python train.py --crop_scale_min=0.5 --horizontal_flip=true --translate=0.06 --mlp_ratio=6 --parallel_block=false --positions="learned" --grad_clip=3.0
Rows from block 7, named by matrix and row number. Each number is 128 + 32 x the weight over its row's rms, rounded and kept within 0 to 255. All counts start at 0. Numbers have three digits each. After the name is the row's rms in percent of the matrix's.
# fc2: MLP down (model.blocks.7.mlp.fc2.weight, 192x1152), inputs 144-215
fc2.28 083:253145156121139121131140097177110197135077129119119118145131127154102170083098125115148132128146144141155123151129128150117118160073139141109131129143134158131124133188085107092243099171158190125170024142184117069132
fc2.29 084:158100152127163164121134109138144165120098138089158116228110177070218141105082141046151138128227120122169115107118121144127096154126095125106169193126124160139118137148115122102082137112123136117094113125136117170119
fc2.30 100:136122087120117048131108108184108255144213152204119117097101142198182110147138126215120148108179157094102132116128118133111118195131107128122107128091128142115120118159139131152180124096169088103096094108182120065146
fc2.31 086:190117142128078144131133148102048184118089084082133127181130116203105075206113116172151136131142122098124131105140128160133127094077086126140108132001123139133119145125103146159093131092195101124078175111085133139110
fc2.32 086:151154118128118107136117080178045102137077151036116132016123162053063073191175144141126119088055133117125121136128137133135124184083114142106143151133129096138126123196140131047235110107080108147168145112136133081115
fc2.33 092:093124103127131085134128157107112123143114124176104135109137118161041150152151135189116121123037115135097148135128134127124165129177160141143074061153128129125137128106154124105187103171119135118149158138130131048103
fc2.34 074:066076120126145097132120111102039153102189108210146141157161168151174128109154119089142134094055056126083113129124128151108118168094110126069190107113127100129130121075078117110132108157058060131195095140117123173131
fc2.35 086:147138119118111138119110126207077159121167125104118123050094093010055081168107131132115127114144074092141115140143121154123139121114131125136170128145129170135116133152167135034153116135111169109154059136143131116127
fc2.36 101:118100122125113149122134124155068207123163127164128130070151169086087082155136133183144131105135209114146129136150133098132122178145155125146064195112121112133123153174188128135166148118184094145180163115141127133153
fc2.37 062:141125173127117093122140129083090022119109150171119126119157132085132117068078105079100114091236074121125129160144137096114134118084133121131095166154148168121118122140047105079091115123100157121142130132114125135139
fc2.38 109:153109098124103094126133156149115194143055169135129117088144146064160176100154089059133127101185154147096126138121130076128098112121124124083089193104129195128131136078107120135111122124208122134121128142074109135135
fc2.39 106:097116150122182047125139122050176139142252125122137130226162126139148068050151139165145128132098123173085128114122131104133113092100084141173071086103135147124126129139073130188068136056112098124105106121082124092117
fc2.40 076:065111112129152100133131138011142200143216113170153126208126119167233133105176116035117124177134136124121125113134121103121116144116104123123174145147121123135131128091134155174120133177142132140097121130169127238192
fc2.41 110:151098165130124184135135114129064173149085195058111114048135170098040095203145143182105121078179142147160131140144140099131144221192155118154058153142128142113130121179255124100129115121141091098109221109137142187085
fc2.42 095:126123083115116076121129139138145059097190094145115135079124157097112177120140135138168126073065165141123136161137132148128122156174183142094133114200133126135132126220201104124207084188134101116214082154095136120148
fc2.43 088:128133103123185095118115121100094083121251081217121150149152174183169151149177136035149131123128114146093129123118133133112135143186153120140132095151131115123137135083127126135102136163080100112174091141112124170120
fc2.44 083:159180196132169151130120089183185203138128156093123123097139125020099109110130127185123148126098095139147132148148141121146139118086123120163150126128136156151123146147119140070106120117042153145193107144183129049126
fc2.45 116:054154153137116141119136150101117081139049169171110121117105132104105065140151085124127102119185135140116131118122126033130102071161104101145096124136124073118124123087108140140102139094127146134099145093083112122122
fc2.46 092:102122095124144067137120140085194170134255145198123128170095123154188062150174146168147139187052202125136132114126124152123135106168099114103114141142126060135124134085115150163072134109139126136065087122137136115134
fc2.47 095:123141097133121202126132148125158119115106106182117127103103094114127102092096124101156135187153117155105131127142125155137147104110122116131202133179131119125129147091049134135064161187114234149141081112139134132142
fc2.48 099:147130112128106145124127157072191195127125056203164139255147107214174153165117126074145138156085129141073138108120119145110165091118092137131111092121120171132129151091084126183132154157133131143139160115122118134127
fc2.49 097:165146179128094169136141115161131255135099148000169107126153148054103182158075130125112119049122086118152119157140126121142115192128158151116073172081113179117127123193181097103107134113112111139159213125128134177099
fc2.50 102:171158077133159084136105093228136114129215168180126132060111113067104136114137138158141138173142037121121135139115112131131139079154146145103064116135133169123135120165143132091121123152141092087116117141153144140095
fc2.51 088:176083165140146190129109120126153032102144104086129139183131148148132184167102166119144136095064114129158132145135132172127142155182159134130117088119124155123141134168234109135082090160126103122102181123113130127119
fc2.52 101:128119139138097159127139193143171069152108105166132150206134067141134102116157116090133110109076115141100149107137136106125206048145156157106088112110122171118146130121155121164134114173169144142109158151072137127138
fc2.53 097:095127109122144158130124089126106108122076175148105123034105084105091042086070141159086124171122081087128116112144120124119110147119131128144186158120129069137117133186122143057228156105084200133131105122241119076137
fc2.54 104:164141073134122079122121133137089081138152109255118143192140136127189111166200098043156127157217133125069127107130125100122125043137093126074109144083122204132129129088073142174141158129199131167123085121107124217156
fc2.55 088:166123089129097155124125105042184053094152143000150106142110104105157031070070125154117132114113168083127120105116128139154092100135102124090100148102115118119123131189145137151064165052149067111064122091071121073120
fc2.56 115:089142142136126034128122160155125046152143098184098124116146142070123070107192145118110120141081156168151126126118140070124136111149155117156071110180130096125132124060182144120124114127089118123149175153109146132121
fc2.57 146:160151150133112205118136154149139199140055129130134109160108130191137149147116125089161142127154158125147109135113109134133127132105111128157173115122119140129119136167074118203089138136189154146120165117147108183151
fc2.58 090:135156143128118106110141137174062104156040119182115125201187144166161165067178083075131145097174079158148121120103145116120128147109112137078147125049133204128137129100080091149081117097152155156157146159072113116142
fc2.59 094:138149143134096201137126104162055118117058095093116124032106098174040122171126139240125118129109102114091140133116129122129124157064128147179092089084122142125130122111137132138175135126149107123128202104115137125095
fc2.60 092:111152129127126136133128126109142168147161134156140131176141138227124143181183123074147132159055131138093141131136134114121120107216105120145095076130124114127128135097145131186111156122060115142161212114125136089110
fc2.61 121:157144157131086101137133131195100143136096132077124120143146147090087124159148104173134115073155209143161134154150141121136115144135182130116092145101123187130140127062174135128146112122177128138134082139098123158124
fc2.62 110:131144140128117117133117144119148116170201171083117144128151165022080068130177128130162131088073183133141128138149135155146144145203129122089078146171134154132129143106158139093030089154182082140127105128096131175127
fc2.63 094:086127075123106027108115149133034128147155075169092139061108132180134030129173136133116113100169147112036123093119131090105150118109083103116098094108136108114110127065154128134132169048088124115178100104077139100118
fc2.64 074:101151131116143160125131155098118107125134152118105123074073110126112055028052123046101134089085182098114134119133127131125092112118106133131078090150139177132120108177097130146116113158102123082166086138128117108101
fc2.65 088:063108149129072141132161167120195121122068122081161118161155110177141167114108120126136120112134112152152117139128130100137123102130156127149073173138129123119129123096145108138026128128123112112114187128082141205127
fc2.66 140:135136082118177089128118103125132122147255167214126140161138129034161102063132132065132124157201119150114130119137113160117110126105118132067119161165134164121129132173078114105081131136146125123097038142086133136114
fc2.67 096:122139152140129116130138137078093109133016170158123128136158127138168231150118088124123130145181121128138131130121129143122119133085135138083206142088121178135133125074053121124255102144161138121106161153144115224130
fc2.68 081:170122064130094170121131144125149092099108115138122124091093070141090087071083137183131141157078130112107132123116119137144139098082110128165167089112135086121122127119081133114108155116132183106084092116154132090085
fc2.69 120:074141045128135020116122143052055120122103127183114114088136132124167047069113092083127140102255047112094104100105125127110106108027116126131162148052137092126111121092019130116165128030117155109164069152153112188143
fc2.70 097:108087127129122157128136144134139196101122093245126117063127134125051114234127107095144137120146143153090128147142128089126145071180132114151098111192132126126132139109149135091074115211142122113090214135183137251118
fc2.71 102:109166187139130192149122058208076155122129139034165115173143141096135100160131144122087139106169088137134123110148117115110113164113117119067202149087118117112128134103156135101159136071082116127142109094136125250080
fc2.72 069:192128106129137059119121130101124069149100123224097125106143135107172057076147119134128130150179114134102133114131135103116127140011085139126087147077146169124120129105028142125120146068156141134127120138105114134122
fc2.73 120:133151045130144189133136145112149116165043186114113128082097096131115053064136140117187112148118161099158132100121124123122139084143135151184161123135131123133130134138093146163122175075175182114101115150124131080109
fc2.74 116:168104120136077239121119145119212164145026172000112107067117087108111106168093151108134108138149222119095138130147124120112099104214162137161111110177124138121108129227148143146128149087196159144087169113158142097135
fc2.75 090:142154069131122107126136130183093182156091194163101121000121132073081110111113118140072099113153139103140127117132122122122121153071131130102141150121128122113122125150102116089177131106136157120113070131170118115090
fc2.76 128:138115128109099235121138124129085191121002155105148127100101100138063116125075096159134122172157150112180122114142113143145077075136140139097125163116122134132120142174123156101145138103185102119101112115115118157109
fc2.77 090:100164111122134135135126153147123238168230076190152130186118090150120198141207133058149128148046111151094150151127112128113166120112150146142108089155117127153139142131130132148164125201113133142134086136159138179145
fc2.78 098:134112123124138172139130155125131172143155109150144125115102108132116107111173132137189124120045121111164121149129112119157120113089150129158123109153131080139132128195124160145169137185126130135118094111181126110137
fc2.79 110:101166143132105055122130150099105088144104125137114127112131136095167104135231091047115123125126170137090113136127135095134134080092116111103129155115125094152122129071058145094141127101095115146141115123139117145130
fc2.80 114:147122145127095168120112174171180049104079124147124140123104123118071161124047146113112129162145146107173123135132128167129180130219148107115133138133134099125126127148167091093020093096145176098103148124147129110105
fc2.81 107:179132159133127141134129119172125087117080184042132113066115173072140183160064105123150136094241092114166121141126132147137101189082118121107138173101121178124131110119102119114160087088181104108140145145135126163128
fc2.82 112:145095221127107248126132126063153116134062139073139116131134130212104144170101106126139119135103059121160116129152111125133121147136116132175144131128121096135123121177087128172053128117113126141089205116181119114140
fc2.83 091:109137100130101118130125127092063101182095145005111122140160132126128124109255126106122157154046036142173113132098132108129137145065131137115187117137137072131152154073150128112090114134112127144132107151137120149136
fc2.84 100:140131190130165142131123105216142087136155138173145141114127123084114180120121155142109128138074124147181138139127127152108115133143142152059140098152143124131140138161197108094118100144117053098118126143136119104078
fc2.85 099:087116123124183062130107122144141102135203119233100153110108107133152072125174182153108133179098139140104147116139119129109145094196123145117118128213134067129133145222195141115158116153098105120096142124118137041139
fc2.86 090:089127164120141152135116147073125156064173154102131126147106114116135114143120091223148146090165119108145114122107117111172155128103146125159020166144125205143127123150135139116159095119195083103115171160082133148166
fc2.87 125:120088104128116137120118102081123067126142127204087150084100118144131045140184132065115121131125165099082133124128138076117105067170143126136109125102136071123119134120100155132091142103111138132104081118109122061135
fc2.88 114:128078143129123144129142103145109161123125104224158123255150145136144171059143106185140131093130070157158134115116129150144146128099053128114122129088143186127137108054151107176019103159117093140062140116057123168145
fc2.89 130:151143141137120148133123115149107152107104157129125110100084118064088097102087111192158140149212113130176125134132127159147114137095139126112147147084127126133130107147112130104108100136169123123109087107116135123120
fc2.90 096:079140121121163099128130135207061079132096148170112136175164137093169192051122122204134101106132032139138130136113131154122118155066154128147145144135126147148126133092151131112255091123093129106164113166120119118141
fc2.91 115:123083114124127125120115113189035107133151161015124133142159167082116126151131148127091117093166122142158131119131135125120111170195166139098096158120119185116120126079222122093132119120147083092118172145111118201114
fc2.92 093:158109162125086113136122122189160170144104137077143127053112085057044070071158157109140129155038193127139122146109136139135129104103164127089095173184141015145128152163143138050170094121160091123069092151120148043127
fc2.93 095:081122102132130010128133128135186204152074133179127125107134134106135068044142101107111119120196206133065115114103133097130122067107102102129065163149138138126124130068069133150000130054172100138099111130115119103162
fc2.94 089:109131173131126058129135096074084143127177158121153110071105125103051148116104143155116101112162056158145131128123121096116144185049104125121066131123123154127135111160165123091179100127058090100126049111154142228115
fc2.95 093:134163111126133116123134155173160061167091119255108143183148091142152162081168118016156128152130104147088134149145136130135145081000120121150119113150143069143124126094030119123129117106064176146140122133149125142128
fc2.96 102:209096144120077148135118113178175131119124113074133118153139127120084200185118154190171139053096181117136137158141136161145146152139159141148075147148125145171136130156202136131140088203181127155111123157130149092166
fc2.97 069:157154134134127099123138122166064187160060163000140111103144160170090123203162104077098133090067139136115139135135140108125130126147111136123139109096121149120131126107145121145165156135077161154158166128118126111116
fc2.98 103:151103117130152096128129106114134140122156180115144118093104194063136142171074109142119118122207188108127130141142123135131108192189134125131084179152121165123128130180153122134173135132201090142080141114153118163146
fc2.99 097:163118167128122133129135131176118128155119092021140130204149103108145164069149143168152141112105110141129131134130135144137145155000094135128161106034132123128123130133100118147111119076085150144133097122114132182111
fc2.100 123:178115153123132099132135114231125140122170163132110129128131160094093182122066147143134128111150133141129133133158126179125133140135159127068124150139128176129117130146127096082111096126196131121148129148101137164116
fc2.101 096:104107111119129135132118139189142079127174160227114138161128138101099148109092126150140115119123083142136136129137131143125137137210142131119098125191128157134128118151192118137094077099134100116111134139125140164141
fc2.102 083:086129126127163131125121104132050145161255108042140139102144147223129109154207163147116130152041149153132132122121132149113093141198144131113097100117129053137130143092187125161094157105121046123179163119113133127133
fc2.103 078:186107162132162151135135074192078176105071150054121129181156174135146162116122138190117133071179170144167133155136137184137133170075130131097168204082139208132123116079149097114152089115137079105167176121066122104096
fc2.104 091:159076188124124146143131085069116175136103183046146121229155136161152120133136140163142125108094166133125130140152122145138123136159072139148148145077133185137134105139255123155095124140150098135094199130093136148134
fc2.105 153:205135136116140207115113109200135221143090186126108110063086140069086183149137132153146131111167149117163110147131113161120117164135144133178138146187121166115114129215130099113125109160191153094111151143135111178097
fc2.106 118:244122066136125235121126103149081071115106125096127139166081107164162026146109136117174125147109169095127141095130124145144121063133123135168105134087125108127125152137093163136125183095152181147108188121095137091110
fc2.107 086:046128134135134104137117112113104046089143154191129143103170156040084177192097115120118122137158129120131122134127131096147119152187127114091069150123115088137135138086111133068121079103093090119106179120134130217126
fc2.108 081:131146057116177155135128118052174187130201124068156129127125104142104091062111188101149126126034080120097135122132125194111139115145149154169137109164124120136133130202104115123201147126090134103172144150140151118120
fc2.109 093:160124156136089215121131137211207093089106103144129130107092111139089181185088143138146139120188121161133138149146123134135134104209149119135148130213130100116129140163157116115092090186132184129082133113120130128109
fc2.110 089:132153140132101036123120153132080243153113087102157099147110131123146120144143095104119150146164022140091134136115132112128151180037098126111106126075118169127128115142132130137123132151204152129109138122139122175167
fc2.111 085:076115152129168122133121103129165049097193065156125155124170128088166161132166159209127134149053195110143120140124129155137144119130148134133133125161136095139142139168133131137151131194084087157134120144115130096158
fc2.112 125:146133156124118185122115133233104070109123113021112139224146107086142097097123111111107116077103066132153126100116141159122135097128138132078179128107113183138129120073130125130109094110135089140149094139049117074137