A small multi-label image tagger, trained from scratch.
Model: 9.52M parameters, 40-pixel images, arch vit, norm layernorm, patch size [4, 4], layers 16, width 192.
Training: adamw at rate 0.0011, 7600 steps, batches of 192.
Data: 88335 training examples, 16.5 epochs.
Rows from block 11, named by matrix and row number. Each number is 128 + 32 x the weight over its row's rms, rounded and kept within 0 to 255. All counts start at 0. After the name is the row's rms in percent of the matrix's.
# fc2: MLP down (model.blocks.11.mlp.fc2.weight, 192x1152), inputs 960-1151
fc2.91 107 [149 112 112 105 121 145  96 143 123 116 183 149 194  81 136 129 131 178  70 124 156 115 159 166 130 139 136  40 160 109 125 131 162 104 195 152 119 139 108 112 119   0 158  45  95 113 173 128 122 136 132 121 140 110  85  71 141  57 131 149  96 147 118  98 154 133 144 148 121 154 123 224 122 166 158 150 138 126 149 168 148 223 139 103 179 160 183 134 157 128 126  95 170 155 136 125 122 104 151 159 138 135 139  90  69 139 136 127 148  71 135 123 103 126 115 123 117 132  89  83 172  47 159 171 154 120 108  35 135 168 117  58 134 103 162 155 143   0 168 145 129  99 121 103 133 113 142 134 122 111 128  79 108 119 106 144 117 165 133 103 123 116 128 165 136 145 141 100 150 129 132 149 125 232  60  90 114 120 142 114 122 129  80  48 163 133 184  97 105 236 116 109]
fc2.92 095 [154 119 152 118 111 106 142  66 100 130  51  51 109 198 130 109 120 126 135 136 124 115  58  74 126 115 122  99  76 209 120 129  95 101 142  27  99 125 130  93 131 255  60 199 129 158  98 173 138  44 122 133 143 157 137  68 171 175  91 149 166 133 152 160 220 111  72  70 104  90 123  43 165 154 167 143 151 133 152 140 126 101   7 109 106 110  93 131  75 134 128 191 127 109 151 127 127  92 101 119 130 124  72 139 139 126 125 118 125 204  69 141 191 132 156 136 147 133 177 122  20 150 111 127 115 247 118  82 124 122 134 114  82 139 146  21 119 194 115  68 128 118  68 110 121 136 105 127 136 247  91 113 115 140 114  85 135 133 148 126 118 128 123 104 117  80  89 217  79 122  79 112 135  99 166  82 147 124 152 111 201 127  96 159 114 157  87 104 119  69 150  97]
fc2.93 093 [151 115 124 123 170  65  84  80 121 115 156  96 125 250 130 137 120 159  49 125 115 161 106 105 129 204 121  50 183 182 118 130 111 105 125 148  93 129 164 115 122 242  50 113  16 143 118 154 126 104 131 128 135  81 110 116 127 135 139 150 124 112 148 118 143 161 154 148 189 108 117 143 113 180 178 137 165 130 125 138 154 103 149 162  89 129 128 129  87 126 112 243 124  74 159 122 123  84 149 143 139 134  97 135  31 124 122 127 100 167  55 186 151 112 106 128 178 150  90 100 183 126 146 162 141 150 146  63 114 132 145  96 224 118 208 122 128  58 120 105 121 121  85 123 173 115 201 130 135 107 133 103 108 138 100 166 138 141 138 122 124  99 125 167 120 101 115 169 155 128 121 139 130 193 183  86 146 141 123 145 175 127 118 143 149  81 176 139 141  67  92  69]
fc2.94 102 [135 115 126 118 131 113  93 225  86 139 172 188 146 197 127 132 164  79 126 145 135 114 103 101 129 217 118 176 145 166 140 117 124 131 107  49  81 132 112 110 122  66 153 170 134 114 142 153 134 105  84 135 143  58  86 154 128 120 157 196 115 165 122 122 128 122 140 119 177 106 138 140 128 138   0 166 133 118 170  73  71 184 113 126 110  91 153 127  22 123 124 104 147 148 172 132 138 182  90 144 135 134 100 138 144 126 138 130 140 133 243  92 146 161 150 129 135 143 153 102  73 186 141 139  98 132  96 186 125 135 157 163  98 118 147 140 111 160 156 196 131 112  94 167  91 134 143 123 143 119 137 111  98 121 119 123 104 117 125 157 129 116 135 108 130 137 180 153 190 135   0 115 131  95 104 189 135 141 100 176 183 124 182 125 162 163 134  67 150 101 115 215]
fc2.95 100 [ 97 153 145 117 123 132 148  98 121 126  38 126 130 255 131 133 141  42 144  96  86  67 117 137 135 243 120 106  71  82  97 128 136 135 165 186 175 114 131 163 145 249  77 148 131 104 117 138 135 171 109 121 130  68 147 139 105 103 146 101 143  49 149 162 255 136 164 174 138 149 137  63 112  51 100 116 110 118 146  53  84 157 156 126 143  89 153 116  24 126 115  79 121  83  93 129 135 140 133 231 145 129 142 145 139 142 127 131 147 152 171 143 134 134 159 137  61 145 158 122  80 170 122  93  98 255  99 170 123 149 143 190  91 115 120 104 106 228 143 132 134 120 157 140 125 108  81 126 126 166 147 122 130 108 103 113 162 160 109 138 133 146 143  97 130 114 135 193 139 137  43 139 126  66  83  56 152 153 157  84 143 130 176 165 110 126  98 127 135 122 154 176]
fc2.96 098 [118 112 141 165 104 133 130  92 135 142  99 125 132 109 137 102 130  96 153 136 116 107 115 113 127  64 128 198  69  96 145 129 122 167  57 101  97 111 106  95 131 132 140 121 143 168 112 113 124  83 133 136 163 216 166  71  96 170 107 132 123 143 132 141 110 104 116  87  76 132 111  37 196 105 103 155 104 151 108  65 172 116  72  67 136 121  96 113 126 137 144 157 122  91 123 125 131 159 106  55 122 129 140 133  75 127 135 121 136 138 145 103 137  90 101 128 142  91  98 168  45 225  88 103 126 180  87 194 131 127 138 160 123 159 104 172 124 139 112 123 141 159 106 155  88 134  69 133 117 157  93 109  96 130 108  70 155 138 124 143 124 122 129  82 112 160 124 168 185 128 108 119 133 142  78 155 108  96 190  97 151 130 114 100 126 120 125  78 132 175 120 126]
fc2.97 076 [ 32 106 107  96 119  65 160 149 119 139 212  51 141 255 126 141 136 113  88 134 119 160  44 146 134 194 122  79 188 207 117 131 135 129 174  93  23 130 132 102 136 162 102  40  87 107 128 129 141  90 120 128 143  92 130 139 125 144 154 160 105 136 137 137 163 124 155 152  61  66 124 184 175  38  99 104 122 126 130  86 130 130 144 165 129 115 164 131 123 118 132  75 143 166 135 132 131 123 128 172 144 133 103 104  64 131 139 137 113 126 222 152 162 143 110 129  25 139 123 134 138   5 160 147 132 127 123  82 129 144 125  69 161 133 196 169 179 190 181 114 122 137  82  76 112 143 155 128 139 191  92 158 118 146 138 100 139 132 129 147 127 108 129 149 130 161  96 239  78 127 104 125 130  89  74  61 151 152 214 147 179 129 151 139 135 124 110 128 139  76 101  12]
fc2.98 108 [133 123 125 124 139 103  99 153 123 132 150 132 168  19 127 174 117 123 135 143 161 177 127  81 120  67 136 106 177 108 122 127 161 108 111 129 124 124  83 180 122   0  84   0  73  91 155 106 116 121 135 126 124  81  97 118 133  64 172 137 115 158 101 114 132 127 142 176 124 114 130 188 133 112 135 123 108 123 151 168 130 143 152 169 124 178 139 121  80 126 112 112 158 109 144 126 125 142 171 120 116 129 102 112  69 119 127 128 140 129  66 187 104 149  70 125 134 172  89 101 197  72 139 165 168  91 120 116 135 131 119  66 164 129 120 139 111  35 137 141 117 129  89 109  53 102 131 126 115  98 106 142 119 116  94 147 136 115 113 104 122 114 126 145 126 152 184 157 148 124  70 121 124 193  63 127 114 135  85 173 155 122  79 113 171 145 208 154 147 145 126  98]
fc2.99 104 [133  74  88 136 147  78 149 159 108 148 255 137  86 235 123 139 170  44 144 119 135 133  45 138 122 171 124 255 116 161 137 125 130 157  86 199 106 109 158 144 127 255  79 143 141  63  98 110 137  58 124 133 143 100 114 157  94 110 135 165 140 144 143 148 123 125 168 169 187 143 121 124 132 139  64 103 113 132 115 116 140  67 171 155 120 110 127 111 127 125 127  84 118 154 113 129 137 199 122 122 122 133 140 148  94 121 129 132 101 160 187  79 126 128 104 116  68 132 127 134 142 211 117  83 159  88 107 207 125 129 160 141 118 112 140 210 135 214 140 202 123 102  97 195 121 123 147 127 132 179 127 130 101 108 154 124 156  93  99 125 128 121 134  82 142 167 167 143 149 132 133 101 120 153 111 164 151 140 182 139 155 125 145 195 122 121 127  95 255 143 125 173]
fc2.100 112 [100 138  99 130 123 121 131 105 163 134 255  71 127 107 122 164 150  86 119 138 128 148 115  89 128 115 112 129 107  93 146 124 168 151 145 247  97 129 174 158 111 220  79   0 101 162 125 105 122  97 147 135 112 150 135 162 118 102 117  95 139 140 117 141 143 120 110  84 111 109 124 167 134  48 187 117 109 144  79 110 180 145  96 150 127 119 111 128 172 118 137  33 126 138 112 120 131 120 118  96  98 128 130 122  67 119 119 129 119 108 154 100 129 108 108 131  85 133  74 132 197  62 122  95 138 166 122 150 136 105 145  92 130 116 100 219 129  65 129  55 126 127  93  59 124 148 146 132 118 124 161 157 123 156 120 133 159 126 125 112 125 135 133 154 129 185 102 103 117 132 170 129 126 149  39 140 108  98 161 168  66 127 111  98 108 113 159 170 255 131 119  31]
fc2.101 083 [146 149 112 163 142 187 119  87 132 124  79  86 124  15 127 125 116 203 125 127 156 100 128 238 120 131 164  75 173  90 113 134 134 131 130 150 174 120 143 137 132  88 126 255 226 161 133 134 121 109 151 130 124 140 146 102 156 105 102 131 172 143 102 122 175 130 147 172 170 223 125 231 179 197 141 146 137 136  97 229 131 103  89 137 134  97 112 140 209 134 133 136 140  82 107 132 122  92 102 112 142 129 199 120 127 126 133 137 128 131 112 108 143 131 209 121 200 123 147 136 179 238 109 110 105 229 109  69 135 124 119 146 127 143 161 131 148  52  60  73 126 126 175 182 161 136 196 128 120 133 157 116 124 129 138 141 149 119 137 122 129 146 124 151 125 109 119 121 122 126 203 137 127  94 168  85 109 132 155 107 112 127 108 120 133 133 112  95  83 155 149  77]
fc2.102 098 [158 100 146 141 133 166 103 134 125 126 150 144 121  22 133 123 124 104 140 139 156 138 112 153 133 105 102  95 133 154 134 120  95 125 172 221 165 143 136 114 124  34 182 143  88 136 152 141 122 145 144 121 157 101 129 130 142 110 142 185 102 135 162 109  15 156  69  87  89 108 123 188 149 123 103 122 141 144 154 109 145 197  93  72 126  77 134 147 190 124 117  66 135  93 130 128 131 136 112 204 126 119 140 102 175 149 125 135 150 100 141  51  84 133 162 125 124  95  98 151 126 206 125 128  89   0 116 129 125 128 151 148  95  85 108 167 137 103 183 132 138 125 149 159 160 127 147 131 142  79 173  77 130 122 165 108 164 148 147 143 129 127 135 145 129 178 193  57 124 134 161 135 117 124  61 116 123 116 210 224 136 130 137 153 140 150 111  95 233 155 162 144]
fc2.103 078 [124 119 108 114 113 166 110  62 126 142 251 124 179 244 127 150 155  63 100 126  97  99 120  95 128 100 122  87  70 115 160 128 200 179 122 255 112 122 118 126 125 128 158  56 129 110 147 141 131 145 150 133 149 153 105  88  94  34 166 162  89 141  98 139 109  90 235 153 137 108 126  86 152 147  48 130 102 130 146 122 168 166  98 129 147 119 192 110 172 124 129 118 160 251 107 125 125 126 200  99 115 145 107 110 102 114 130 123 153  84 213 136 103 101  98 127  94 139 122 124  94  90 152 102 132  97 108  91 129 199 144  56 148 141 161 230 122  31 176 150 128 123 136  46  85 148  88 128 110 166 112 109 151 133 162  82 160 107 121 117 122 102 137 114 122 169 145 166 202 132 137 130 129 126  64 130 153 137 146 117 137 128 101  68 165 164 155  92 255 196 132  86]
fc2.104 110 [194  81 122 160 138 165 123  57 136 126  89 131 135  70 131 106 133 189 173 143 155 104 132 160 124   0 138 150 140 148 148 132 110 127 141 144 137 136 120 125 122  27 148  94 167 150 160 131 129  82 159 127 132 196 127  38 151  68 120 159 151 169 127 114  19 140  69  65 128 178 116 153 153 252 187 174 135 138  79 208 176 131  67  79 134 120 117 128 238 132 136 231 121 105 121 121 128 157 114 115 104 131 159 116  90 133 140 126 140 101 161 105  56 118  92 127 173  99 101 130 148 178 102 140 127   5 120 184 133  53 128 125 198 143  95 120 120   0 158  82 133 119 134 166 136 128 151 122 129 149 112 120 134 135 213 111 147 132 136 104 126 118 126 157 130 132 159  95 195 129 214 148 126 177 100 175 106  96 110 122  99 128  94 104 162  93 158 171  78 209 110  78]
fc2.105 160 [185 209  83 126 120 170 146  98 127 145  50 132 120 204 121 157 115  31 145 103 103 159 191 129 123 139 123 187 135 129 141 133 147 157 116 142 165 106 157 173 125 124 209 156 183  30 134 115 124 134 125 108 118 161 123  77 121 241 124 136 181 143 138 146 205 126 209 180 149 148 124 129 141 169 157  98 140 122 155 128 124 153 110 165 146 169 142  99 209 118 139 157 132 166  97 127 130 142 162 110 136 136 134 116 193 114 124 118 131 146  70 225 166 126 153 111  84 148 196 135 111 200 125 101 182 211 133 165 120 129 121 158 122 119 138  86 164 232 147 143 125 102 164 157 140 155 102 123 129 203  74 162 140 134 150 104 132 113  73 114 113 124 121 134 117  78 164 176 115 124 185  94 115 163 207 181 119 148 158 136 159 112  86 150 117 155 123 133 134 233 107 122]
fc2.106 092 [214 132 113 122 147 143 103 100 104 119 196 140 114 185 128  95 124 127 124 118 142 118 165 100 129  43 119 187  90 148 130 124 100 100 177 119 118 127 142 114 130 209 143 250  95 123 122 139 136  92 109 120 139  73  55  45 138  83  77 118 160 111 118 151 170 125  69  82 163 112 126  73 104 186  93 137 133 102 159 127 127  76  71  99 121 152 109 131 191 135 116 241 109 171 164 126 125 162 115 153 126 124  84 143 132 118 131 122 130 156  83 140  71 145 133 121 148 124 138 103  65 175 114 194 126 209 126 228 125  98 151 173 160 109  93  73 113  30 137 117 133  83 165 134 158 129  61 128 122 121 112  56 120 121 202  83 137 118 117 115 125 118 120 125 127 106 124  97  65 128 189 125 122 126 171 156 124 137  75 109 159 129 125 163 151 143 133  89 203 149 117 176]
fc2.107 073 [133 163 137 124  96 112  97 236 125 128 147 164 153  57 123 146 137 159 135 126 150 166 160 145 115 212 155  96 161  93  80 127 159 120 113 170 140 117  91 151 117  55 134  97 122  76 140 132 102 183 110 124 112  50 109 107 160  84 138 173  80 100  86  96 255 135 189 186 165 167 147 167 115  91 115 170 109  97 201 131  77 206 240 119 151  97 124 136 118 141 112 144 139 114 139 135 123 121 129 124 149 126 140 119 191 119 138 104 129 155 140 140 160 151 155 117 148 133  90 114 178 106 114 131 119 255  82 117 129 154 150 115 162 157 128 195 127  31  59 133 121 123 131 166 121 111 172 130 100 111 209  79  80  83 105 163  91 104 113 101 117 134 118 138 138 111 126 218 166 131 104 130 118 136 108 124 126 173 174 151 146 127 119 120 169 160 136  83 179 103 139 217]